Weights of a small sound classifier: norm layernorm, held-out accuracy 99%.
Rows from block 5, named by matrix and row number. Rows with one number belong to one attention dimension. Each number is 128 + 24 x the weight over the matrix's rms, rounded and kept within 0 to 255. All counts start at 0. Numbers have three digits each.
# q: attention query, key and value (stacked) (model.blocks.5.attn.qkv.weight, 576x192, the q third), inputs 0-63
# k: attention query, key and value (stacked) (model.blocks.5.attn.qkv.weight, 576x192, the k third), inputs 0-63
q.49:161149130116112152121159102096130151158105121121153124120153118106158081175105138160141101144146112118152175122154148129181121119103136134128108091134127123134123172163134129122137145176093147
q.50:121075093141163120085164191134133124156124128126111121109149122151150100093111135109102129124120137142111104133178133169177130175116143105167126122127120128106125121142118150137108120107150120
q.51:157112131100091130139133138088159111148108157123130125119147132075132111169123131119137093127086146091133129097135127112165095121203100120146119174103154159096149133193141169097142139126104124
q.52:131122151096133133111124146132151142143098130142115087140144129093126140125112119134195142164162120141122136143141107141099084107169141145105142139160116124110099136128150124100155087115117118
q.53:153121124122093119115150147103102158115172168085074153135095109106119128090143161141129113154141109111171114131112135187159156163160150135081126145141117109111105122144165104120126125108108156
q.54:114168137102109124099123134119150141095123145122149130143112101155175130159125113106088146128148092105139159129130138079128114112137138127151161154157148187136130120120091172124141104096155133
q.55:118119146115126137143082136163148162133137114109110106139129157136105127143131147136142112095101119116164146157111109133129099114102142142155096152137153129131131116096130158117139149145141162
q.56:166147116095123197128132107135129123125131141085171130142155104200133126119113138112153128097128098154149127101116147132114164092163144105106148130142130087130042138090150150155115145073151128
q.57:092089099141107130099150149120098126185170136137120125137104125148146107122149153077166120146115131122123163156105117111128161163136146123124126112146138069122126090131125104121150054110141154
q.58:164135131143106122132149147127133153104121177133178116158142120116107187135147102154124127151157140111173160142162124081143152130122111098126112115160147130096097132138134141108161123142145120
q.59:106121088148107130127141113132170129165116162116109092139140149164142122133120132133135142138144123165149143124159136136125120077088139078117071131145140116179163101147121123124118154128153103
q.60:127148147139107092125122118090074171147156135111108131061124163127130130130142108098128140098113109142098119126166153139185115126099161142116127117146100158145156095088149155158119153143159089
q.61:074132121152143101116152131156179145118135091172134141127143090178134123149123119134149105148157125143087144157110191148125144133123134147123184163090129141106114146127158111122140129089110123
q.62:143120145117128121118100137139160121119124128126165142155119166072134133150107090114138120144148124128173104120133134114136095126124141086131115150132138107121143169091135102146140071159139161
q.63:145126120128116141088131077104116128121112131116133147127094138157118132097109157103129146111106150125156136178124127152089136071146179145128121179149099122086103084149167137158156129134151140
q.64:077094141154136185131112083134144100100120154106112135154120187155156155121108162153069120103109139171155046150132091085114112125091104136147127097126147137144155121145170115189137136119146110
q.65:132090123086102129129118123122129121152108138113154133170118101125088129173136104121139127142139129115148157115126116122092164149121115186149113094136157136143125147152122115125093155094120150
q.66:159123121092145122148139129151138138152130128155118091151156109146121124154118103090129083099166143170152110132148145139105125159170129108093128153111059131144120115120139080100203158163153194
q.67:151136112151135132142176131126091125118130126114138113123134131129146121090109121138113117119109111160124089116173138103120155149137122135109102117138138122098113088162142112093143135113151157
q.68:154120121099089155142109126144108158100143135122103126137113101147086121139130167143113147144193103097126070125143138103103118114114111140071109117041147136135104166087156096092139110104152165
q.69:125105142143101112162119144131165146161102137134165094118150183155148136186120113120141137116110109148132130145129087115158121127104144152108115155107146116110146129136147105142143107123132098
q.70:150134139128136118124115139144160145098124122150093161118124106127105110097146103148099152120191096124112135089163157149133107130129165071147099118133170129101089136148099137153203112121109104
q.71:175153158121107146089162119146108089136152126131111128189108104085134093117079130148096153123139128129098106130127109173150161128157155112089118125130097166113171144102115103122162163113094155
q.72:129112149117118173140140130131152146060131122124132095119135148118141094111121121112140116132160140122121143132095145127116131147148092141152079095111164138138163111154087126112161120121105144
q.73:143115131155151094137157148168148118115125146121143108124128153069138106162174108104145139141117157073110136153111120128129146133138157169116103098095168125159112091103115146163116114129130116
q.74:139126166145122167134106163139110111139098185143124161156106131139168194090156162122102157104109091127134137112095182107123142135163116155120106145122100162099126084090138148135122160122145101
q.75:186121101132108148095149128126138092133100073139124128092114119109105117106146143124132132126141104152130083106146166092161127091144095100106094156126166103136146114114155150154105109131170082
q.76:151112136122155132116144127138110130110152086136089132121159076117110142132123143139117104129132104140140102127128140127106087167149147106124135135091139198129086133145155122154084118146124079
q.77:142164106154114152120167140152129108159194123143104155107171147119096091121156139145149102139112094135106159136140185121131126162139112118134153160126141103144123116142125142143149158109159136
q.78:118092085136087128142087073128095138140182133122151129109160097143144165140139156138162140150144138150132112104142109145114128136132151098168120110136086150144131101160069157140130161143139103
q.79:137138136167124162136091115098142117127147144131098137108123110138127111116103115135147136126111115099115133132126133151153120099099150125092102140145108101143104154096121114113129156094163128
q.80:145147070162150146134130133140109155115132137142139120120144151169156116156115151139107090126115151143122109133142155128099104115083115150137141089129170122148125157145184152114135157156103142
q.81:160109126150173138125125111101151134116124127120116128137140106108160121104115121110117127090131108094131149110163095127131159121136133123125134136140104120132145090104137128127175114129166146
q.82:107156137133148113097166113111123153105101187120151115100156138139133129186173128112107133146126132103139160113135147146090096143144182161084127153135154103115126126102128118087179123113165140
q.83:152122150104172163120122120133107130108091093090155157132105122140132164095161146104105144100156143106135111101125140091114136093140182145134136142109142140129155156122085173141095123146116147
q.84:113118127146122118149093084173114147126101126112117090120117156111152150113115104092107139091095122111103143137113143108102142139140148115084130139139150118104154141139143124115164081123103130
q.85:134135099138109081148158117116084152141117167139126124109140127151135093143082116148125131121127087169178119108082136147095100115139108127127157131135115133156121087118087141106125085134158132
q.86:122169114152121114122113095128138133157103084114149178162123117081120141182085209106137120181146165128156110166142126134121130152115134153120126132112106145107150130095123141131126121107141120
q.87:174141146087138147114131163137123139156168166117130129090147140135130142120138115184155107110119196146132102108151146104125147127109121077168116117129125105156157074133160092083115129091158132
q.88:119123159121091157115115096144136158159110179120116069163127110104122160108107076119147140141108113139120092150138132104101131121122136134124109112142095119123127137161119123131119112155120149
q.89:137135139098145145114116133105147128110127121160162122091128203149131115145112163125131114083122112102107174119147128148099086101148151184140136115145138164149142127149120128183116092125092116
q.90:101119098124125114106125146169088123122105090094119147168136137148093127137122093118143124102104119093081135123125127134091103140137132132118134144127094102138134147175146122137071103094133171
q.91:078103131117126139139129104123161146140112165216121167149121168147113139158112163141148158157135111146136145126115150169184156124161108154116137100119157162112149108129100150131123085131133165
q.92:137130125121157172159127157098174184106135119135157127110180140152132157139123151140111113163115143120114107154099156129107136166155128142127145116186136135118135127100107108128146136124104181
q.93:158108082134114131085114115146147119140140134099148144135132105130131138106114176121141102123123122148123156117091145117126155126110115138157114083129174101139158155132141104119130143123093109
q.94:167148083131183083114134099149153139104138160150156133162133100103110123130092161134108091128110100156150125139107124184157128159114093138108118119094103109125152084133160094148122090104157126
q.95:134158107098147112077148089108118131122102112129139120116092175120097127051129145106061100086106178114137113130154129189108113156126116144179113139112130151144120153121141124138132096134157097
q.96:126123093119060140093187122142158127176103117098102142156090149085138112146053158133144121118123146138105093109197149140134111146134125110159133137142117132078157091137098120166082140121125140
q.97:132109084138120106132158098131104109075074149126139131083124096144071147098150122096155154135166133194109120133077158161137132100161126156129150118103136108127130146137161069161104159138155129
q.98:114134107177163140114116100139126165138150116145093135126148143165139146148079157137126112192095169129112118147131117129142107152095121130136152083146146147084092147142162151122174084149150125
q.99:158134149112121099131112123115119113169168108084106113088116115123112128101120151093148130151144122161111132110108085146072133128183071122114124161120085118117145149141153143129156091155168122
q.100:070116154139151136116130127141133135088114116138169146102135103129116139171116158107123089129160133069136096133154141116143121082174124091124136097111173126146156121124137162157155094165130178
q.101:110157141160114112122122124142111126154168116153115121142161143131134104151088102077153120164127150121095180110154126081110126112152104142160133108119159168134159137133118155115146131074122149
q.102:166136113137090115105099152134104147136152132115140123133118097146112091130147128117167102146179159171133116117149107114125141130159092095117077100143129111144163125135156137139129110163120125
q.103:152168113156111157104135114123166112139162149116125111121138113153158096086120171131136093165127128090112105126135123127140165122137103132154095136100113147144109151087091116160112114112103105
q.104:082093156128118128146120149078126146110141111094095109192136143144135187113111127139122133139147111125158126151147112136105154130163095103113192101173094129130081110120057149171139140113127100
q.105:099162142126068087137133144132107125086116141117159128142103122142114163123164112138150111119141109142094100137121125153140105115139109148080149128116147145121189147176120145135118110148116129
q.106:113125139153150130153126136160143111125099160141143135092152104106142098119113150137123079177143153130112092144172134092136090126159143116088121144102114125091136147118077140129088101124126163
q.107:155136137109136139079151125129126111133119144141098138112109129110188116092132135129106134150124123118164082144172136126146168098154124109163106100075119118090172136169140113134144150160129157
q.108:123127128137124127104086141151100110136162080108119136143156151097155124108199096114135133138105132119142139159131120132122135168138154125122155142118129146123122089113125104194138147115131165
q.109:112121116166081092115130127119110124142118150133139110113124145088130092152126181104121145136168073121152120132144148129146167103118089150092145063097090167138110148120081090132166140143097130
q.110:077154140127138165118123088147173097109123136086143123086070087114137147139117116105122120096123094138134088147135135137097124159140159130136128145165105135126104164110133105144159126132134100
q.111:141110105148126149125116116121115078178128141075124158114124135154089107150138118144158127100095086110119117139125116091145144107102138124132137136122151102080122116129111131132151130134167169
q.112:137106122120103152130122118091127126133162141109115142117129147154081128101112127097170144117109080096152131126129119116093099134170157117103153159091164118138141117135147140123117096131128122
q.113:112171130133157165130159151071141159146128104141141133141115105132116138123130108186122156149115130090093128152134126138144105141139111083153156096127109137118180135109134115056139101139086134
q.114:131154167158095149067132155112072129158119083110132119138153158127123108114157101156138134102105172121144145160114122124114136159116167141125155162166102090120112107187109136125099169182146106
q.115:130114122118090156132104121133127155108147139113136165145123077135136095147123128125141140117122130097147129148159112175114170121180149104102114165149146098155123107152148119162096122094104167
q.116:147159143159157142155109088126096112115128096114132090118182099156136149104146118127154146114152148120111095137153146136154182112147171127149145148108090178113133114119103085142110127112127147
q.117:166084160142153148134142125146164143122159140136144129187128164122114133128133140107143133140083122114112166143088123116130120113165129104125104196148119119142086131146131115115188156153162120
q.118:146131121136140117143160098124132128108156096123114114111122163130105142138161099080126091081108152081171134112123073165159129118145117130157093109129168129169136148062208104120102121140107088
q.119:141103098111153168129152099148133115141109157145115126155166094156116077139114125173148133119119123103114120147116124130135092115159107140157144112107143123132078160133102126154143126129122141
q.120:152089154149108150104138139132136168095152125136135146151071097094142152156126129124095111146142140095118123131081162115113179178102103093134154123099139106146140112135108094144126121120106144
q.121:130181137175102089169122089078092126114101125126112159150140137136155150109137142119123141114099071103112111140103144125116137131131160155157120117140137115102091149105145133108123139169146181
q.122:138145109121142149092142125138092121132158118129125157141157099163131132095085123088127139162126099119141128132120127145141132125138107105141105109119126125126130154131128134107143103079152144
q.123:135090144128165129124151141187120104154120090104194145113141082133081135131141131166124132106089136157147052128149104142140138138127155146149123124141114112103118140169180147148122094135154134
q.124:127115133181131118120125162130131131130133120124164139130122115153124108138181113106122091115135122131112158103144127124132088108181126121127121124138111095120184144133134119124125129134159090
q.125:099087102106105138117168148130147144125110137127104169120094093115124148089121158168145102129138133152148118142093118147131075166113110124154104109152105176131145169124126153131121175125134107
q.126:142123107146120125118135135119130055123161113131124159111125119149137161126110132118131131083133108147120092129104197156135134132128126114134137190107103108122157078135157113125090121088113131
q.127:140165136134127129086117139115125096096147110151091111125107135114138088138146165153180114126128159138111124161114149118137122149063141119151077121105155103110169137141121150082105135137153134
q.128:077163094127112084159127110120134134123116108067156124084146093151149142125142158130107111102127125142184077091150125154093118126128135116165124087189116112139208094148099110106165142142156139
q.129:104115099138155146139119158115115149129128112158113121109110106137113143119119133125093128136136142150146117096130131106164129123133162121140163139154112128148126128112111169057143124152089157
q.130:094104135118124137126150106145116170121114115104108092127090153119142117070133118104144172132122110138111087114121120149120137119158170113118070153140108122134122101109167154113132119129179115
q.131:128125141186128147120140133119163120094100115154140145147096095170122126135105115145114148115141126138127171100156167135130145111170089141145159115114139161152149172120131147149141128155088079
q.132:143149092118117165120090092111087126130127149122165148143152108119133136107135180073093122116148139115106130122138109110101101113138139130098110155093112110144114186161128119133120098144112147
q.133:128140187097126115152132160132178086107110128087090109142167109127151105151110083162106146212089108168142141140156093133125116113133138119157132107098140123122142139140127132126132143127096157
q.134:175125183103080095120139129144133107102058124139142111149117129107126088107143130143160103116122127101139118156114139149080163125124107163138118108146148142102153111150121111119152149136162137
q.135:145128098136107113146145137152149100136152151118098100129106086107130081142166116103080175094134118137135143085129146128086122111157113137149124146124101181147111132099144132135129128138108137
q.136:131144171156114136095123156162082125122112120116097088129147112143108126128162128117152155105130142112118146147123140135137142154165109110127099159124164137122147131127097118152113093090103122
q.137:119157129098099106072097142064137133105171130139146112130142145087113107111132123159149122150089170128162085145140082170100104151117131159129096150101158196138138045127136132124097178142109149
q.138:113126101142144145121107122139115131127101113124118139103132122099075172104073147132142101117153145151119139184083159132152147135109171127122138086119142173119128162112139125095149085136140141
q.139:130110126124160127123130108109114175164102165129128104138117102118100103181163149139083156082161155135118128113140120152081121144123151109112163106148160134101107104077060115124130129170121112
q.140:169096114162091180134135107119145153161122139143151139117114135173150151113112076133100132172128147127091103128122156163146112065146108099115141118126107135121107152114154129133097113121138109
q.141:146165077134130181181167134100121109136099117153151130073138131116077141143110133121113093120166120140063147178137074126096122115128158118123103116096091121140163179127156088097133140116126134
q.142:161080149160146149097172131123104139146142129120119195149088107153119114141116178149167125113120087165129123162126129103066148130152081133082103100149113120131146138150133176141174130104100120
q.143:137159094124107099134130126140117132160068099119120098145119131129139137119142092083146116133127099152152071126132129103101136182179121132110145115146091112110108154116109141093137127145147139
q.144:123134130118148144122153066130142148118095185122130171137115102131161151141089149121134159127122082136125131093113207129158122079162114127125121125123086097140128137142156163128089117100155123
q.145:144136092078085104117096114083138153139124135106116165101142117096093119123164129116077116152123134132106139123088139108162110129088126143125125141158151125164109087156142145074116102158152093
q.146:159109113111108157146119097126123142142085115133121162130130124104142096146169088141134155090118150103111120137129166116096174120150126121118166088121139096114142105105137135114196101116095155
k.49:148118138106161135139109089143126169134089152128095151116104092162203153158133138140128143124114161129092097155134131144137097118094129171115143115115169111143137119138106102145162130154125114
k.50:086157119144166104129144099139095138182121145158095097114163130139103140123117154151127167135152120118115139074171134163121113164170139147132147140132140085100139106106120136125137134099120139
k.51:129114136130052148105152123139118123101096191148106110117097118101106100079088190150181134107136124120124155122098119132121157119113154110095163144132123108103147084122132124104190135189130157
k.52:096137099166129123151104119120099155114142148122119126114126131114149122125154122110104108132105137137142112132152127104161106154144146120148131112135107157075123128129175124148111123137149124
k.53:167095163161110147141126173101164127109119105109143088144105088087117122113100110120187121154133147127126113128148137075152179126130122127140174144154118129100141147148124140145131133136132134
k.54:130155100113141139158158122120103190165121153138161143128130116098151099134168119141128142134134110128181147099144139144162100105101146176154101129136185099142142132136122128159163142090099136
k.55:171151108130139124123131124158090152132131062114104099126118143131119174102130139100142093132162115105109114174117145114116093124133116141145159121100124122107118150160107126136124101131118148
k.56:125111134182106113115145102144132155151149106100130134142126136089131131112063103106113145145116106079129123180118124137138103145143153133109147154181130167102114158125172141143101152136098125
k.57:150126130120167104155173149159141142121110149140142109146150123149139140148140115132150143143105113140134086090136127124119129089091136135113096111105145150089140152075150123144124122127150144
k.58:114121118084134078138060126132174154125106086173135091123129117150162155118150137106143102126138158157091122112111135109169100124116124159108084111140110103109143085089109097122126138151090141
k.59:102094140110126135114106107133117112132114115120090178102112181094130147153110163109123130115100123129149134120162135126174128104117153111153166154108151135119132095148163118123124189166097159
k.60:130113134082135158137140151129097151139172149084138123109130137160135109127125085114107113114170122147154145086134121191137135124114103136116132106101152160142139140070135086106173103150172196
k.61:071112117139107111110130154127159137140104122138123170119125145112113121119157115112111118110142071102177091109133164158103097136111138091130125081139089143112113136076170174131105124110155146
k.62:136136090210148121137154130118112119102172167156102152169154118098077162164147138107133178108126170154163132144100137155086111138074126146132105109109104109095118091106113137135129098109160141
k.63:144155149129162136141138112155126148111137107120143125144142126101189142174121111141148129134150057193124141137163178118178065156147163123136146121116155118109100157097120153135099066141094117
k.64:098153102167158101153147151107122152153139155137109123101135146160138129160123089124152145134164090116104136098160123134155155122191132146148140135125102132157126148109092113150135163128107129
k.65:121148097149122158132116165118142145079138107108124146103078143127128130139124122127132090110157160154112146141113136122144126148115094111115129145108108100113106116158091162162100171117152111
k.66:101139136114151107130143144153101143106136114158152115115156144094105145146168134107154103128133134126095139163122098117114130159120115090122137145136092136150129106128083116135124078191159093
k.67:105120174139119147126112112121087094105114147109181116127113150115126119114136148099120084159121122139111160134146090184150108146118134146153149125106142075111125139133119161132120138141125119
k.68:168162132150181161124136148099086138140129161131146167078145114147153143163111115120166148152120145133157183146149051143110131112141135106101117145147170154144113097135141117123177118102138132
k.69:108080103100143113144113142088130157139168121111099129093143131135127121132100140140118101149135128160145177135134100113123097179103134111151113099118141154109107140128106140143116150141126121
k.70:116151139147115115165061121111150163134092137157122114105117088155128186141155083130112167106090113167125084122133153127128127155113128148098116113121199148159112120101123148138125148148136123
k.71:158150108121124100109127129138154119118131133109152123157139176125133091143141113123150143090168096105181131126172129149122157124137121070139138137174136166118121110100097122139139131060140135
k.72:105129123137085163131139093133123108105064105105143133128143141115079136100111153138110140093119142124146112123131122165123157112102118139131128133104076126106134114122039130122092111143142091
k.73:123084122121104168127131119119119125139095125158111110168137140148131112156129133133146136123137137136138113144150174122083156138143097147153112142137161128166168122121101117066141123136102114
k.74:112154146100123146103146165133143135133127114121111131124123109116080159122174131101083134094140129134137092143109130148083113108123131129114110121103113164126150143156105110130174152132151148
k.75:132146141116138126121135121119113111137120122124146131109154107071128107112129125117130075106101087178108116099114107137132130123155151144128127127118134141121132100106113107092112112075081132
k.76:072093149111134170121125147108120140125158128150130078132119156174143159171100132110171150130128107194102118147130150120154168120148156125155139140128196082086125106145125117128144111086081136
k.77:121129136125098062100109138115137148146115112141120144147106128152119122120109125137117155106139118171094138101142124155126086104110071173142132154149151107131153186111115168079106128126114122
k.78:159139158127138111167154107147121142112127154112100125129120133146100087133136123167118136124158142092103108165131090129099184128137128145157155136107166108103154115114108133120078159129153145
k.79:096127107109132090145124128122115138131109128140136163119129093088103157105127156131139109129164146105146112126097095125121137114117148152166129115145115146145150129141145151146122119125115144
k.80:149146075115104103120080113111139129132148154129146109110136128100100133125127131136138146144158144116136100134102143098160134107133117130170110122125161147107132121101099152156153145177132103
k.81:161164128155149143142136126127127103128157110134153123102130174109127120119154048102160074112140128136163157116170134127113171088123163150119123127117185139120133188142133119138158110124148161
k.82:115141162118093159114117157077129143112132170113124104112129123122107128138134112068110147148127149141131130120137135121121137139124114110119136062117162130124122144080111156082148113118106162
k.83:137109153129102150135161156118153142142151126125130154089124120129153128157111123130125106130173157105112162150123107126081157115082147116124117131128141139104124133125079142142142136182160135
k.84:108180155169107147150087091097140137110083098119096101107110128179144181110113161139142161141170106130134094128128096119125101156210165150170162111103140137143178113146157138123107138122092155
k.85:177127149104105123143103134166138157130145146128114146110080163070122109079148138124116119115189113124109158123145134143103133103123122155121133150159109123128158074129090109105137074081110116
k.86:119132153116100150134139123129113120120098144112131126138130148093174131141151169108104093165091181158070082061100112116120151153118123087126142075127111088075158144110138110177145132108109166
k.87:079091125164129153103152114150117139117150118139137146136147118153134105111113157156147112134147101136114132098128094138176149105101105101098144133123122082110108120144119102119103142165110148
k.88:123125151127151165160087116092136162150149133088124132149143135098100084153118146097089164132103130127167155115127139135141107095134115127071144139135112140149101151096141108142115100145137164
k.89:090159107095142110159156131113178154135134148123098125121091116183151124105135149157144153114143116093151136102110140129131159106118122136113109155103140162128143177135129132125154141138103140
k.90:129137145122134140160127170154132162145131099114130133091117124121169128074112093148150138142155171125158137135152168118137139127085103133124118108155160109133159147099106144165110125140117128
k.91:136144145125123116092094146173146143134149158117124151152124087127135118125168105134122088151113144122126174084149099118132144133124119099161107090127142163136118185111178142123118081161164165
k.92:182116134162103131127115176169171144128142116105126133109103153107113142125083111113094109146162129135139115130145145112122146130084122132093156082131137125098098133121137138138113126096113122
k.93:139092166113156141151126161123140143152138117118139155139090150088142114125110132143130130122130103122122135134164097125107172131094140144104129182141149148108122107105084138134110154126141133
k.94:106123078098095130103140131107135130130172131098146143154151118128130136103166089121138143171132131153143130085140170126122120113137133088083162122117167099130146150138125102093110107148124129
k.95:145127127090118136156115079120111092125153132126129089127123145150129156159122087162152075116115147176142128159148147114142141162137114165116130143167149097139129133113172147137146097131134100
k.96:101096100141125166158171158136134160110121103089178137095107149146114103146101116107143111165144114139128107193113133128116111148119162118125141187108158154102142119151110148128154147145155124
k.97:138168153082113121161142115111091152122151091097156152177110147122143188132148117137156136130154130125108113113159178144150149100119145130169070156134086117100108123100100179119114113172117173
k.98:091102135112125081081148110114106139092140133094078126096147083107155102151155154112144108125120143119137130108147119114138169121156087102143109130137147149134125118129095104175138110140126069
k.99:116135104103151146093150157134164121114141138174113134104143145128148126152091157083145124088174154124134090112131166080116151146113101122146097122111094167119131135122156117125114100072134105
k.100:111120113120159142134139086133110111158112149145138131145123164134148116120152134152118152132128178148103169123193162142139138102123117143152155131118146114109121135115128105120158156140136114
k.101:125147157172122098112163085062161119160117111162117125167131155135152086100114103154124142140120120108143133131130150123127135132124161139073127124116170157132128074154119092179134085129192165
k.102:159122136166128127148143075103153112147146113176143179139106159101119148114131121132138144112143140143134125097119134175152124124103137120169134146188143126083144130174111083161140108157102105
k.103:134118155127111120178130129115090137135092132083132103113149075120157133083133100129095157104161128128092115088102120174121121179070133081151128063141135170133113090131138162109080129121079147
k.104:115131148182111129140122112164153118063136140108098130121145152160139160123140151133152137163119080121138100104129085157146113095129116141092132119136129117096167175127133146120147126108178135
k.105:111127168136105097112192104169183151113104130163138131088121138134118110124091148103127124129134132166131082116106098144096142143115136136110137140107140107109158095122152127122168135119158134
k.106:162147074143126133131119101126108097136101103098136098137127165097132137121159121109086143138137165141113106104138171150123092147178094124150084140144120161127125139094159137118150154154119141
k.107:166124141091103115131145173124136108129123147142133135111123125088138109129127151135083146138171127080175146148142121129153108149143144138123104161126113154076105113137144153125116124183078119
k.108:092126104107187098131152154162133174132153132165103117125108119092123120101127140082178128105129145127110148178109119096124121125176131153142138143121162139127117145122135130112164155165163107
k.109:121144137113164098131062141099115135119112122122111121133134140088147138089161091145166140124111153131119106101137157134137138115116141124080126138138116157161164110117149143162082049110116127
k.110:151159125117121130107126121098105176091123107137166122105103129127136153095145159126162103125131114127120160136133166120180131117129149131109141177120128153150091122163169126082121133126158184
k.111:126095103132086099119138155098159161129162137172108142153111073118191125123145108151122128130114144176127123139146132138163147091122123159158175144095145146153097161112104114135138172096128102
k.112:113099112134104102153118095143143149148079110112166146130163129127119140105136132132099123101132131095088122179151126129132184101136094154123137144146156140129124156133111175138142111111101090
k.113:109195136112083147110127068098125156123150143133113129147145145097109147131135118140091168090103154151146168103143119126137181133112109153098110084138163079114094090131173113146122123126125144
k.114:138117087145122096110125145120120121138157096136148155113114190114142118138144095090136127104135142103134136152137141128143122163139089132125130154140146100130135128125115129119114127088126147
k.115:156126142139123133108161127111171136115121157087096099132091164138163162121111114165137102097145173146129121125148119137173120102151136136154099097126148103110142108157127116179129130154115145
k.116:098126141181125119092118097112140122130159125142143125082100143139166150152117106143182099133135121120204144146115107125148162118176095115105101160137129157158118098109081093139169117101176117
k.117:116186124176140090149127116095156134108140131159144169110146134131124108148158112154113114173122153131123144116133101140154122122130111122110103128123169113113112132120129111136138163143118112
k.118:095117135116134131157150150164100123159138146109158132086144123159168115131127115181104113117110128117133117124094120131143094096147128144147127164110120139147095113119112082147137067137122165
k.119:123131176151124160160151115156146134136144145119091141138112168117152099136145149094148094137142126108145139153139115142113134154140122155139128161166144136129127143134127178117130166103113120
k.120:124115124099114142100083107132176115135133131109106123091122151119179123155124135111123147153150125113118117153115149113146120164149127128143138105151139145105153120122148078121093117094120129
k.121:160118081142093131130123124103126104130140128167096132124142133121105162090142102119131130108148128163168113119152112151142074156115101153129130133107136124148079137148151149154126163154115113
k.122:157141172148130112118121167099092091143109131076170092141066172149095147135160147139105101114129140132133095057109106172097131084127118106123136096153124109161153147123119198123110114159090159
k.123:120148142138142110164149132092139157096092139171142096154128136146162185170139090149136132152104149172149164147125150129118160127141134161090109108122153098104123112108100088152087109107147138
k.124:181124137099182104097155121098143084125147164161133151103118140119105146113122180101115162122168113137155112144115150147115134076113155112143101114093149126097134118154118100108118133160131154
k.125:111148135133121127133153128125135121144109113089159110100161156118079096092140087103102096116078101145164113156100124078113112162122111092117173143105134110136145136133124085124091174108127116
k.126:134098165134134122149132096122142161097159120096105163116121123163163165120161111115131098132132111119112149111107150126114140178098057137114135120134131140135108153132146158139112088103116112
k.127:122112108141146163132180155128073132144142097169177149107150141110095151144133139128117100112140137104132111097125124179116119177148145154096148107097141114124144164090149145129128129107093108
k.128:073146116103082120105110125131137141088126119118126107100095151085148108118157118136114114110145128068102140155095107121059157151136132096133114112089145143115130089151141145119168151133147107
k.129:124067186163116117136134093135133126157149085123145153157108150151093143132172088123094177053161130142093145110129138145139128105112149106075082158129150173142123098112095138140106102135149075
k.130:144102140158133093099130123129096119099084127137108127145155081117130080120156138119135123104106120130065125127137136136071121133086099108122098172117117177119142140168167127107121141100133101
k.131:118093124134108172118158120114087143107130126154123138095109086157161126138165123123129114074104147097163108117096101130159128166117094153122117077133073129146145187126117126143152115114141108
k.132:127125155126107159112126121169127110106094161107089113142152147131094123120103094111112131102106158080085139109141129079162117096125062114136091147148124162102128128130141115103133115127147103
k.133:102094102111096143074130164112149138115131108087106155141128109134142187137081140091135171139152128109147176143113129140108174122196131130071141177125140090130127120105109143103127087101106099
k.134:121100120161120131149142133089153055114123134098126138081170148093108119114139126102131095092123175115122117154152077115159077136140138107164098138121091142113160123156127174138126124120132137
k.135:149169146143130130103137169184080085106125171106144134143147157129116170138165146155120153139124102167174129135119099117148106124156144112124159177119088129154199148112130161069115142121128114
k.136:122169129143102169126123101128149136148128144125093098120116151136101106151163134137154115150132073106126096119082123110127173150154133151147150127163138129139132099120163093113082062125124158
k.137:164093098097121106136122138142178140118179132117149135081133141158100133089099146170118151147141112128141102076122104122113104158138127110128080165078114111133061107070139159098157134091067128
k.138:120074132121124121134101163152099106112129073089131153138104088143141156165102121132093163130157167130136141095114118133092134146128163133168148097124145142163103113121086078100101132120147114
k.139:137128111169163145166135194111105120162103110106109101145153103098108130159093113113162118127123170136102133114130169102127099113089162088111122131129111165118121131116157164132153101141126140
k.140:173135105148119144171152167092089123153157122122138110074098112112142150105115159101156103130075160134146126173093145135170115137163090146082121129119168157093117134126140133125109145115161168
k.141:099130086120099156111136116142132136136111066147170179159109080139123128139154104102112120110152136117091113135136106089165129117151147147125119125105129137118128122113120111085120163111107124
k.142:109139115075151157105166107096156096124173132133131076091134089145124082117138141125118119145146123172099131118155153123107135138109137098138151138145140135122152111120140150155091209133126131
k.143:111151141108123137116107151071160149126104158145100147109120099109140133133118158168146069162132081160115123106110164129171137128096141124145116148132139119150103137187128140114155127162135127
k.144:115123072121108132130136142148122158099099139124109137138160149129168083100132106134116098162124114127171172138141127139142120125144136104133119063138102135125129132111073156125116102124116144
k.145:124119129129106089110133132140138151141107111146142109121128101146104141121131152149138151153149133106140114134108090081129112174155105136121121108135092152111114135121121098123155089131121115
k.146:151122127097157135130123107145134129169162147106109148163129131117141136144148137178158117160136125106091156117141074175121135147130119121119124104155120135133143137101125147143138167136149119